config.yaml
encoder_arch: "vit"
encoder_fused_qkv: false
encoder_conv_stem: false
decoder_positions: "sincos"
one_sided: true
Rows from block 4 of the text decoder of a small image captioner, named by matrix and row number. Rows with one number belong to one neuron. Each number is 128 + 32 x the weight over its row's rms, rounded and kept within 0 to 255. All counts start at 0. Numbers have three digits each.
After each neuron's rows are labels from the 100 texts, of 14976, where the neuron reaches its highest value: "fires on" is the input token at the peak. Only what is clearly more common there than usual is listed. The data: photos with spoken descriptions (Open Images, Localized Narratives). In brackets: how many of the 100.
# fc1: MLP up (decoder.blocks.4.mlp.fc1.weight, 768x256), inputs 128-191
# fc2: MLP down (decoder.blocks.4.mlp.fc2.weight, 256x768, transposed), outputs 128-191

fc1.712:100123104160125095088119104119085101106117117171121164081059141094119082078104231167125131125136114123149036180198117111145143153148109114104163149127131136201117093126151111141073133103116138
fc2.712:124142146133101090172135111066119161146089107153155142124141194107127119186085142086132073158112119195159085140168115095113150146185129093188092159167130095147112126130169163099098146068101164
fires on: "," (28); "with" (26); "and" (15); "wearing" (9)

fc1.450:121170139157105160150141151121106165096097159156137154145138129102153112148121115129143122144107060159113127116151092093136122134085083088146168142118126155118127072063102139114104156149119099
fc2.450:123141102166107140158145140178078109109156110144132127144108088116120061189157159135108155091129081118124099127121166129137144137138134122106173166108190159085104099184119095089121107177144056
fires on: "here" (47); "is" (22)

fc1.341:135129096144096096080130130122160087119085111195164091194131084119094135123165185144101188170116114103178115187171063180157089092120186158109136110117159136123151122126117083149153087101157118
fc2.341:151113108123128146123123113124100149168145095123122048117126068188094112152138141203109157087102122102134088136147077179111087113191104186049077131146110112100165152154191194155141099110170139
fires on: "." (54); "few" (19); "near" (12)

fc1.552:121174138156148138131121078121097105144135145136125141048150089142096141214164141119140120105172083120166099103113182100107112140151173136128139095116092134191046111098131180119108146081108092
fc2.552:099110152084093152129116139118132114180206113178122086099130164154109169192130093187140133097206107070132146110107104094126140153108110185191098077087139151164103149187119095081139093090119160
fires on: "see" (44); "," (12)

fc1.295:127116133107134171093138119099010108136105183151134122154157155155156130104195155087098137152096185146150235105137190176111129109082143097143122139106107092138144152120123185105104171121132110
fc2.295:117155185082077166155126115171050105090151105156130117116118152140125179095150132139106147095116170137092154129103110109100126162104164110112148144088125105159118171135113095124095131201113127
fires on: "," (50); "there" (17); "a" (14); "side" (7)

fc1.237:111101147132121110108078126135114116134103153107102096148166083121137186108174075169101060123097121088066129167119121112192102139131137164129113097131084201143152145140114142095161150130110156
fc2.237:098142117136143148137054104188119171160121114167132138069155090091128133192132123189148123144014144152118100139114147087117105144121116177075144037129158118131158122145128199131108133103127168
fires on: "also" (30); "some" (25); "see" (14); "there" (11)

fc1.7:114180135153185165138119175116144131121132144075175113103076111161121165145137083126148136146086119124164128111172081120105154162174144116161173142158118121145157108158101168132122089175165102
fc2.7:107140177128171044148165197103087113129157099159126047147114078077103130142118086115182165159142098137142172099170105135173138135140121070094128107119164092134122081117105106204127135159101144
fires on: "also" (32); "the" (15); "could" (9); "christmas" (9)

fc1.146:140145155116123124151185095131176096127116162110152112136128128184149080077190096161090103094132089105134179106143148155098173123134097137170115126130088102133180081117152124148135062135049150
fc2.146:129147167117067109150154139118106158159077121044152150107114133188123138147147091110168119111122141169157146155107192148100199114136067098118128114124117091109132167141076140177120037137140165
fires on: "." (76); "," (15)

fc1.171:140124121159101152061144088158123095143129125136168117137107132166206184108163160142118091086128117138134101097181166113076158131132147115077122087107066115133109115149141138174084114160065131
fc2.171:134072121079112110041147152103097102117153126162145144152148102122083134153115133155065168127088153108113139098157062164177129134107130164156087133125088113161099149167144154144096144164161115
fires on: "of" (41); "see" (21); "with" (15); "truncated" (14)

fc1.170:130105140079076088112152158121113089100134128113128100143097146081112140131161104087116126139138143096136144122056133085120103108080165095152106137112109170164108108075184152141129150150133061
fc2.170:083164119146112093142131130176077080096063118136116106119124095120097138147174140103099098131122094137139086079139195075089190103165082089127096113153145107131088096065156114129165149098135172
fires on: "can" (52); "is" (27); "were" (8)

fc1.291:114187094101141174143104138115132109120083144101154132094099147155122114134132121110092110090143111155065087160110117122148110145131152093134130157154150145173122183135139120103128133154107120
fc2.291:164121113154121157043135143134120090127120146124135138085118171253177162139128192105141164122182143100083100129166139147137149140100127094171144140142141168117135148148113126176140128130152076
fires on: "railway" (49); "train" (10)

fc1.186:097140140124093058071154124133186132116164152103113154109063107122211142102140147091123136101119138117129153150111122153164100080141068100127202144188090113105131112133059128111145134106146144
fc2.186:170085163185067081108129193125156134119115166107105139083164135051123183094058120111150157164150121115156136138122135158047092133130109147098121138128124154133096109144133101129133165122129117
fires on: "to" (29); "some" (18); "a" (17); "can" (7)

fc1.619:161083157179162159163099082141189147069058154153135072159160131094127116218121148130147179181068072116116098133162091117140082089092116124109151173121207088109090106082084158120127086132153151
fc2.619:111112199084109104161097112170145181154090126102111120094117128165148151123160114103189132164104125111151085081113144149123118135128154160160156109182053123120131132183057148165129153062145154
fires on: "and" (48); "the" (46)

fc1.490:114203142104102107134165155168088132113138119110173130144138173110149136128191082102139159079109085181140156136113123102169162111064088142100110068125102111172069166121124136122172135097077120
fc2.490:158136135129146107132165097105140152087134093106149159138148087138116147129134118140083130096165142123148136141030123147045155126105083164204127110063096095114102166130153150130170124106142096
fires on: "of" (27); "like" (26); "in" (16); "," (14)

fc1.748:146130087113105078104049125174155092176096118121158148119160069101062094117201129093123138127151129128090104132154132108147122131100192141128071067129134124127111082119162164121142129168118139
fc2.748:104093091151126131120108110059123129198156086164143198136138115105102128104088161180176170113146144094074131131145161091150134101072157136150122088141140134131175146112136168126116074127125130
fires on: "with" (74); "of" (13); "having" (7)

fc1.627:118153145174153111154091147222104144112172083079129206087104131130135169156099129147134113143112147115173090124126129072147136123158160158175193091104102096133147150122111118187152144155108097
fc2.627:163149160087157122154119148180142142160109183084145127121045175127114113120147136149124174155162161082139134151085161140166171180138159165198161112188134103122124165149126124137134111094119096
fires on: "to" (55); "can" (22); "the" (22)

fc1.299:124158092162096180158102120094151179137128123142176177081127128123071141150158169103098123119090054127195136145134145112078147128087122118098154172054128099121185159150162083156124116090093118
fc2.299:114177148093107161129134107124106124125130087146118127075129138151112152126161129119153111065152115110148134114122115126156136092173108156146169126132079124075181150130161106079091132117130165
fires on: "of" (100)

fc1.127:092054150114128116155132137138155164132179144141125147178058120133097104135138122136100141158079144127123106160081207109192098114149143127147153111135186192138131155168114145194126241103112123
fc2.127:135198118122146114127115114102094119129194117185162134164120111092151113179122095086168111177166122132119109081165143058136101117104120098142155040081120173079168189116075147182179157134120138
fires on: "can" (61); "there" (21); "." (17)

fc1.243:182139188142131160153090113204106126124129114129142079136150109123031170143145174100098060160136210157097165154145116163111120162183111075086124148134122147100174122143135121145130112129094098
fc2.243:161151124114172165150135121108124165134149126102121123139142140096083181079109170049136103126169160155148169131130123177168092072145093121101080135162098153119182126126020121160149162088102124
fires on: "house" (30); "inner" (13); "inside" (12); "different" (11)

fc1.47:130156152126134155123089172173113109127092113058087066096113134145134093157088127149125099153153081093135119127141123183105109162111187123130128108090078186139087134136141117155137144107137151
fc2.47:122152200096112194147132161130101096133110111120140076127112177146114137062111100128117141155155143082132135121174150200123083139160138147109122136063101161082140183092181155128121119066124113
fires on: "-" (95)

fc1.600:165106136110148121103080124133079119119099123110115147101160163074203077091132177079115080141064094119113089157076174151153130204147140103174117170153092109137080112113137097072166163164161105
fc2.600:180137140089138115132070152193129149136110118098141095120115131133147127077154121124202126114084120174165106144105113164131141125158107118184107082151130120165104107108138093181131101183097131
fires on: "can" (100)

fc1.311:064211149180131126120112150111138096125171085164141104162118129134199095169182142107145112108155161097157159117117071155125149181089146154108124156118109111128132135111101125113122120151183112
fc2.311:138144113143120141094146129133131120147142181177136143141136151164120193120139141106121173124132083137072093161123104042132147109153161149113058138128134157133153108132142142137127104116130172
fires on: "," (61); "see" (37)

fc1.398:121120143110146127107074132177049167091127118113084204117127129144105148184106107097137088131125120137114129124118105201117106144128114089162140127064110082094052143148182102086156162176175104
fc2.398:109119073086111112092099103128109109165130097157128096176094101107048123152163145167104118167098104127079113139084095102076080140091191108072110085166092130142153100116110119067147122172116144
fires on: "that" (33); "side" (23); "is" (16)

fc1.731:135164116128067187073095122164140132128174148097127114128142091129102106136162118077126107113129097138097142102125133198103129123175119154112130151149102112146192166108071125111141161114141116
fc2.731:110125157174140180087136105132124122106104120138128155126116177180127081113115094094100142115145075100106160065110122149109100124114114198096094062098114182094089102158174131161148145123116133
fires on: "beside" (12); "are" (10); "contains" (8); "front" (8)

fc1.354:140118182111158146114082114187126154096105129186135124166089101150126141078132140129110091087124142123138136115050168125118110132195088170126183202139175113128074128172145090117125196189159161
fc2.354:129107123065119114117082135139132135104155085105141145123138107098103177168068138134107120088094183121138164161110146086071144165135150198126147188121145168132140147083106148114128121116104121
fires on: "house" (21); "pot" (21); "flower" (9)

fc1.68:075149125100126081118066105083101137143120143122089204058150086107161142115132199106143109183071181168107128112097194175128085142161099106117161074110156143130082126156188097113122134137098160
fc2.68:098140159091119069211110054081119146198121115110103108095110116108132096164174142061115127148095150185125147099178154160147142146090108125130136113192107147149118165137156061083106131117115200
fires on: "see" (100)

fc1.149:153148120168113134094105110148134062151064112107077085098104092135122147134103137139120169108174133127166084116139086127141127125087146133096130092110244130113157107145109105142102144108174169
fc2.149:109091108210094117115116122123087172165095091150115079133158117100101078099202123137137103140162126099143104131141131141122188143111118133136079122123141157136150134127099088186121127117104162
fires on: "who" (16); "cat" (14); "." (12); "animals" (9)

fc1.279:119153128150073149176107083142080150129095146132162079129133106112203178075113153125133182132186155112148151085160072093162152151145144139087167040164141165163096146120108134153149146150161131
fc2.279:125161143098108149177062152119107158120102109141140109140132116135155156097102110106108105146149163071105116118198128130127165089175152118145132094079171132119081161149159184137184090113144200
fires on: "i" (100)

fc1.76:150095156121091106162120189156127207130137087104080131122174124138143145142120145180115143144227163125124078121152150177185159109155153171134140089135164119133142144074130139132146185115181074
fc2.76:115133115127081136131129145079141141112114155109147118094076164138141128148181166103138170125194141136118152115084131103148155163177147157125144116145099083109153137057121142120175140122141162
fires on: "can" (47); "guitar" (11); "banner" (9)

fc1.189:101090103183120101142101188171138079124157165098095147130097137187142117126135128126140148106110140165102056170088115133116117117140076125164147161074130180118132126138142217180119136123129142
fc2.189:139129121110084117095101150117169123139141112095116150144137174148116128107149095210127141109157080179126134080174043198190166116111153147168144075069083188109180114146150103152122092166164125
fires on: "and" (43); "there" (35); "is" (17)

fc1.0:118177150138126093120109157139175103148102119175158111158203184091160144149126160164132150152109123157093045097119078110119163160122135108144105128110158176113152121136119137158108083097090117
fc2.0:120111106139100127161162094082108117157156164144151131142065137158160137093133148174144168131199071155075144183148142171081171110120096078110128164138151137115183168139125160142109143166139113
fires on: "." (39); "few" (30); "some" (10); "are" (7)

fc1.486:140101149148152193136125155129122122128155137109074069155178117144169173133132208130117132127112115123095148061068155082142160128099097154095120097056117085176107106113124116138117102165126082
fc2.486:108188167115121169101118167189150143105097103088155106195149155088124139105096187156105150130158116109116092100130160142147138137089134088118119094162110146120197138118138124120139091122121119
fires on: "see" (96)

fc1.203:107103107160115103096107116179119081117183147151161161085114152109087100140128081126113131146189136115134141139156114081117125201126121155146200138150091144092137080120053089096032134102095166
fc2.203:087103152133110153138127117171141156103099095070170209195205100187120148169127085113106197129179103074085144148123113141101110134127113104124148109095105109124159151125139132151129149080147062
fires on: "." (26); "there" (16); "are" (13); "is" (13)

fc1.307:068180149127130110184165145152180115171158132032151096138133062093122141061190103124137128176112151133124155145148102127086071102135125161166147118147127092149162096168078109153196112127134124
fc2.307:133118092087141055146118087135182149158142129101109099080149145154076114148103135149140095139068155083143147098154125141110103165115129159145140109069148180129090070118164145144145208112047114
fires on: "beside" (17); "there" (16); "posing" (14); "seems" (10)

fc1.228:129191161112188106132134117171112090079109152124094125100144078158181120119133099102128138155129156101110125133161126119063130078118110091152142158185144179104127126199146129065134071134193180
fc2.228:115182092132125077107119174173155157146076129107155164123195081083124183136145073140132127132081129146119174131157169130142075113138098098159139118136103088164081135083070125131099140111155173
fires on: "here" (56); "image" (17); "table" (10)

fc1.160:166099083181116106157110121140138119119106121152120180141124154154159143118103156160117136121098166053143114093102161092115174150123172144123079072110153102130078134152186068103081181174093095
fc2.160:156069103143145129180156123113137162064068098185216138157151114182112136143094180125085094104121168141142121128153170134074185176100159149114109120139112104126132116154160174078124127172100112
fires on: "i" (49); "can" (21); "old" (19)

fc1.92:174075103142132187160131085145151117150070172108179101138118068108116161116066163153110165137108124058134216090143127130116142155156089136105118155185144083189061110127128122134125116133151127
fc2.92:117107115134116150098106093153141143088135085116210116133148163122055118126101132219166092098157170075147148141178132117142105141130194094135124135124083165153116145120103116102116139073117160
fires on: "here" (14)

fc1.397:102144065137078155168110138158141135087124135103142115071197100101136132096143140151154112107093060135078124125172106176033140139150075142143082126135158142171100138109089151062199126135121164
fc2.397:110108106120142172150120126071130101127074069149167106062147180166159123082121132130162140199144115128080112093107134206109097126153131157133082107115147172068159173134137129107162158118132201
fires on: "beside" (58); "behind" (24); "to" (18)

fc1.411:183119109107075155096123125160154069109132105165093038124176114093128105149149132147160151103072207139099205112118104032104136125076127131167142098152105181178113126178109110069094117077026098
fc2.411:180162086121104127105109157103174128127150125120107138139218104125137111192138134206159144132125151111155096117151107109104129122132087192126075074091119142157148122119064144115127167087136111
fires on: "see" (100)

fc1.571:104173108124144117049110115147149085109114138086087155172071116074118095142084117075092162106123164148146140166121125105124100185135131125140154099095120109087118105164149147128089133089120131
fc2.571:114128110125105134200116083127117159094084126123130151168141143087120124137094153054104132147174119168177119090135087106140184162100096160104099121169136100096139099105127175176141199114133200
fires on: "can" (72); "statues" (8)

fc1.671:116169111095091087169155120109112124170102105144150043080144183180175134122153152157155139082134131115150119081123124182137095073147104182099184125133116160126117113087128160129119083173155130
fc2.671:139044107106151181151161148074134183138123134130117120110064123140162078121081107072137088158149084116190168155166137175172114121126111124083130166152193101080153197091186174138169120135148177
fires on: "these" (86)

fc1.111:113151081202129100133142173131068111160193188121140177095161165158068093110135083134148157097124111151099150108081123122151116143149153103135093103071185144132087074101074142161102159141112076
fc2.111:109101127097119072153129104104133175134125100160106115123165157065129155159160123101156169138148089214199133186133114144092121078134142142166142130166130179169115100140109143099141159152153145
fires on: "the" (55); "person's" (7)

fc1.172:111205168125135106137113103113151067137096100080203107093151139055124192099153089171085161155093145125083150143089090079104115124058113154151114104218148103115128150154087120091093092122125068
fc2.172:134079090180130124127175127075167149172136147121153160131100087165111161125082117179110170162146103117183125132165104209159088129095100156119148153108188109128147118126127076127161121110117120
fires on: "of" (67); "wearing" (14); "see" (14)

fc1.749:198148124129179084189126119087161161064143186083080105130111144185073165093189145126096106107081131128139086146143146111132152214142121117116062105123139114153144125115162202091190162141138114
fc2.749:094127146179187048185126122092110184132139132138182101153090093137107101130129073192091141121102159155080114150141115097133161140134087096140154091093166158132163100101108147105170153068091133
fires on: "of" (35); "some" (31); "top" (21); "bottom" (10)

fc1.319:174115147146089043179098120161148109157143094119106105095115159109122119168112156102115074143132065142105100117081153089135078118176127151184078138164105111112121065099135143141156178141073177
fc2.319:160157137100091144179139137200120152116122122108197092130078119119124082124145154093135126127133073167101124148079128101160123156091130107220119121126105131116124049105102159132143161177066133
fires on: "to" (80); "can" (9); "for" (7)

fc1.718:102157165145121120122170123147150116186159062133133128129128119133117065115161115115126140075132181185029132104100153149076136088112135123149134155104134174107146149199157091060132104118137148
fc2.718:096145204170102084174106057047138194135116136146133134116135129147158087128120143090157183161112144153156174146138211109073121110177118078130139139150174100141126156114124137104103106100130141
fires on: "see" (68); "among" (14); "other" (10)

fc1.387:131116067130122087107075131086120101126161156173126094107133114177120117111129152150132178120134116120092086161082137145159044149155128138192144169120069118136081126090095174148095159121153155
fc2.387:183054101166140143105121155096113148210175155080118129071075102189088122093127174179170050124147103097133143176105134072142079164083124124151138165197116084109078138127110089114126173120127199
fires on: "here" (43); "," (17); "beside" (13); "to" (9)

fc1.255:154143084141124132150093121210171155149167111126060099179130082109149119157152125175097118123154119121115175135102078101178133094132073145110102082152116079069098152145145113092123143160155128
fc2.255:154153165123082195107129187072154155119177167072108168105150120078085081168103153196111131147099129121155106109127133171141105092178120159132108158076098095072092094145104084134088139120075114
fires on: "and" (36); "," (23); "swimming" (15); "beach" (7)

fc1.530:097147105120078164112123105140124136173196108174102111155152101145123200188076164170145159117124130067153097145166104110116131144057119117123150175098123109155125127109144159139117178194081155
fc2.530:112113139118122179103130138115150135108113100084084092110134093140178175116131139152136081145154111104193118128123138093098093140155167139084105179183081193182132092201136183055171196121155115
fires on: "see" (37); "of" (16); "a" (16); "picture" (12)

fc1.121:138125082210138159090101116064104066133146113091142111125159132177119153131123148137060136145141146119151102097235084143156130166145109125101185114065188182104125166111115079110143187132137102
fc2.121:086122113197146118128123104139130117158083124118112091143122197191140144107137123096150135147144142110175090087154095075099129200148122154187089075104123146053144084143176143102108112135079104
fires on: "to" (42); "on" (37); "at" (11)

fc1.173:119123140071132076083112135100113061147110151123156107130164153176136109163094130095111056162173157140110108137109180161156090124084081117180127159106123135085133172083077095112136165145155098
fc2.173:119090112173079142153100120116151098131123092158082150119178095144139109114123173150168123108172160178163140090102146098115153125195125131112144215048111145122126195053154098132128148118139091
fires on: "who" (50); "there" (42)

fc1.676:059156092136129090053110108112106161106132117165150100111091174153109098061139139154127158130168079142141120144128108105147138088130161151155103116051096148147093143131151151121077203140152099
fc2.676:113133092064096089130121157138179149090095074130143129097162165139093138059155120153104208134122116182146113135122156139153142118144154103151133133136104139100105122130123120103134093102098197
fires on: "few" (38); "see" (30); "are" (24)

fc1.210:083128116134193146182156112116151115197125148159101174109072148106137130138186128171128166078115152105087027098171145179103142122157104120135107106126103071079140109133142148120154187138161124
fc2.210:136141136147105120130144146115116137135115066138117087107128132166102095061165148102169135153152107207102128120115080143103135120153139096156111163102172103154101147138184117091114086164177083
fires on: "of" (38); "over" (27); "on" (19); "back" (8)

fc1.383:083109102139105154119123124117164146151173155145126090113109168135120101095141086113125134176137146147047076128156128096139103128169091124144118141095138148130077130084178138157134121147148161
fc2.383:134155093170075156154105087119132170107131123102094155180143114132138147072182133126128130182170095135074107085129084084125120091141140156117117172141157142142141067158159148134151115158168157
fires on: "who" (17); "which" (12); "side" (12); "bottom" (9)

fc1.85:135170179138137098142158118131119091129213120125134171153135116120126046173143148057113102146125081094158128068160162210120119124139146104095111144132149101171064129131083187142116167112068156
fc2.85:132124144083095157202119114097125162163186136128168101083151105079137052134144160068094142172176165143153113138142138107145163098154104078116070125052076141169076145177139093156145155113123173
fires on: "i" (87); "there" (13)

fc1.523:177119119145065148082131109186158076091101146106164075123167160101157220124070134104127140154094150138149133127121117174196173101096089125166138134148152171108128080096106150050141120116135112
fc2.523:112133108148128153103167071162163130154124156126177106175150096099145151183130128183142112113105151133078090058117171141173178096065117117151085123159141138135135123140128131168152110118113069
fires on: "of" (74); "to" (10); "can" (10)

fc1.423:167117108129112099055129187119144113161170179156114159108210107089117091143117175163110175109153166099094105136092112109157119111073206154172168116119141097180157148127125073128133108143177104
fc2.423:175133158102080139152132141138154177142135125167148211151157146141124153151126144194147129128190072100113123149083094168169061137104119128124141144134102125115078211123109156184126134149099152
fires on: "see" (86); "near" (9)

fc1.369:123113086081181160116141130175158164159068124131113126149103101114182103111101117115057167206145149169089124129123113167089127106160103165153170118111127111142171110178072108123129114159073134
fc2.369:075133118126114131143093157151178142119108092141173157138130107165146093116115128104124157123159134142110142106134112183139057122092111198193122140151153086131061117114157083111105129141103130
fires on: "with" (50); "carrying" (12); "holding" (12); "wore" (7)

fc1.80:136069086144078128117093148089155061101167196159146147171129138161102126138116183119109086120154152110137142114145127109158156132188137110176157148079130116122181090170167169093083095103125075
fc2.80:075157140149162143167102085100167140080109093121161105135091118192087101136112107170038157117167173129130173165171107117109104117128082150113088050191094103128129167163119112119110078088141178
fires on: "." (100)

fc1.755:090163155157161138123116159150106082139075098096094132100137180130144153098165099153103145073116169089104127157142165127156101088117102123170113159132148122094112194101128230130081137130104151
fc2.755:153121100198077178135137178098098146150109124139147126097212169116095081163107092148130160098145148122143125109136131150142126148141046117169110163116058063145122138113172175169121085139174084
fires on: "few" (26); "a" (20); "<end>" (10); "were" (9)

fc1.49:140114203124128149115145137145120095121146088127154146152143124078076098146118103146122179174160167126121166156103057099131156112183068149135128176097101094133091109148113092152149167140110154
fc2.49:132190091122156101092115142113112151089150126097140135175173178153090123147135093182130146155115126154178146093176095138131111123162130148101155119082104083153125089133121041085099155179092130
fires on: "the" (90); "see" (10)

fc1.298:181123147138144136137097140112135092156098128105100194082132129106091114199147109152144092069156120142143109137118139134131085097129127114098139094159086123109153046142059158091101091085107187
fc2.298:088130120169119090149125142100166143219034121154112147127147115122111112099115135120156124133150159126094113111132166089130166091130137081087201094101112214104139029157115107148158142159169115
fires on: "with" (52); "of" (15); "is" (10)

fc1.491:171112091098162077125104095098185091095179156156120119143132175132154142094159157163108172168144057082070131154155164090112127143195134107133171038108097150085179170123152136191091148095188122
fc2.491:155169126139107097163114140162186091125123132124134112094150140142124204118134085137150139149092124107136110141086139066126144071119122130192170084125108096143145188123123167162177162137117091
fires on: "cloudy" (72)

fc1.610:158091119094152163051093155124106141133110158175136078153129130122106105134121129118134095145147080153174156124134143153158156122162105255173130115157089086154140141120106129085125112151111130
fc2.610:102216087146116112088089154142120151115131176142137171115088166114105068139126113213082077057102075144128146162144166149130113179131094135107150122169104107205121170133125146162134146145112104
fires on: "also" (36); "have" (12); "can" (11); "is" (11)

fc1.232:109123143105102134145159116097121091135099100117112141116155149058165126088158163136150103134116168127151151114098136132142127187133130142144187018088156158171114161150120158121156106116166104
fc2.232:171094165092082143130094087183156148096148107175133117104066115135113167106111159110165106087095125134155182168130149143129111155142092104115176154083165123168153061127151162120107084177100103
fires on: "with" (60); "i" (40)

fc1.687:165093149172213168155092122140107122140108110142115203204150136125148148126119162091130052114077157158132121076100149109082097163145133139177117146136218095141123113175127173116097161173123106
fc2.687:130092157141166163111044111144127178155159111138144160168114141147169207143172189132148151087112180169158196049096140152096104110170099113113068156169102171115155110158107081135108190090067134
fires on: "house" (48); "houses" (28); "along" (8); "different" (8)

fc1.584:092133160102114128132097164153122136133120161161150121119178135111136109129126129172100146104067115118137052086075088139177119153103136149092140156125153100146161108152099157156081121098167195
fc2.584:122152114106155153175098134092114137181161103158144093115140127073135035163126149054107130076099120105101110171113150143169127178122109115134154102098100129111078120113105121096107124155154136
fires on: "these" (37); "they" (37)

fc1.441:137143163147135156128171183115180122187087146113071096152141129147135136111120064178120139084139209090166127169170140104142126154095116176148090163082087081192098151141130120105154119151163148
fc2.441:129154128178149106157165089086153121132087154124155215072156101124136162134101145115126146121077195156138100095139148115121120115139128082131115138110157159114116120065112130125140132122204167
fires on: "with" (40); "see" (29); "on" (15); "through" (7)

fc1.112:220081143148097168149188125207150089110131178135080117057142145143102153120154139148096102085160116106146155063147129128173099118146115117079092126087146113173176132174130168117113113138110143
fc2.112:186096106105171198125176078169171156146094117091107162100082115205126148144177128074103122103094100105132129086122145142170161085126104103163115136190054112124176102162114124132168176180127093
fires on: "few" (34); "one" (26); "sky" (25); "mountains" (9)

fc1.620:160099127161073154145155145163152155147115147098149131135118107070156161098143172167142130169132152091089163103136084133127146147122155138131079146094153096118111157184068109139096173151067123
fc2.620:102133196132100129163134160096137137108128115097113090162120161102145182119131159115230118070164104114086130103097093152099123100105174166114126166148139140125106105112145075135134132112170079
fires on: "with" (42); "in" (32); "is" (11)

fc1.162:068150056138102134092175118059117111154136099100127103150121111115065126205113117144114088121155097099190088100142114187121156194112169092181117123132109110139123110065138145134090136159165138
fc2.162:154118160138066132138100103148126163081106065148126115107154131070120131146171157136145121129136113107134172122115070086101091095088155139114124166160145168188114169116127096134179106064104186
fires on: "here" (20); "it" (14); "and" (13); "glass" (10)

fc1.695:146081109130135084073130099148143120141127119124139106122099144146160097179150173076171136109143111125107112136109160176123143113152139111155077047105125079143087094178111152117141149149151138
fc2.695:116121143105142200121120086196140108074144112136208064084108150085138073186149159128105158133110108135087109131095166145147144128108146130105061133146136085164149091111101088120134076164109145
fires on: "can" (90)

fc1.104:100116100115074156092118114175141136202133139158127108139124073156103123164177135121106167144106192121149125132133172072112131180101088120130171114113092130141149092115144130136139162151125055
fc2.104:085129126124142064078146072048153116085129119164173119119140149089149097120142131135102170113091155121196132166136093112173090114072199138125128165133166144166183151135147128150087153186149098
fires on: "here" (54); "there" (13); "she" (10); "back" (9)

fc1.696:147151123109067152085173114126138189091170125103048147112119128160079157141107104110075173131134167061145129114181072109096117066142091137125113111098094116136105099156144131144208162126180133
fc2.696:140089107093114202151126163134126126064150126108093164102097183123126129164109182160093136103054173113117158122161126210126116090152156111157095109066160100114198139143139097166157086123075148
fires on: "that" (48); "middle" (13); "." (13); "which" (10)

fc1.651:123118101107150115139092176102160127217121118120103172127136113112140133088163142148195125165173085152096156197118096162097094165119100120101161085131140114045074068136179099110091136140091080
fc2.651:113156109061113126129166141093189141126154110153103143132120112101127167114191111192177176106174120148151104183134152159056089031171136141178165137124125123059152163160093130160104163131146091
fires on: "with" (30); "having" (16); "in" (16)

fc1.511:095098145113134081093127106120164117171169163110097075141111074122127129135160116132130115076188144121168098092189135137174142122161141105144138087141115106092107174144123123148096160126142133
fc2.511:126104152047076178122140106094100134172098083084084174128114129174153109107155132152154103136215166164126105114118130143149098088197186105122123128102127119124087175113152168072094201144142091
fires on: "." (71); "is" (18)

fc1.684:106103139187109109178189170177136129153184189123141131103151158135100176139041118140109116159138154105095149136118149132159153126168092164110128183107069156155125122184131079118151128095120140
fc2.684:144112208112084157141135143075147163151096070117171140133159069077150109106126165085149060195169170088159163165109161143093088143143146122069158159122147101113135142175074108145154150078041136
fires on: "also" (77); "back" (20)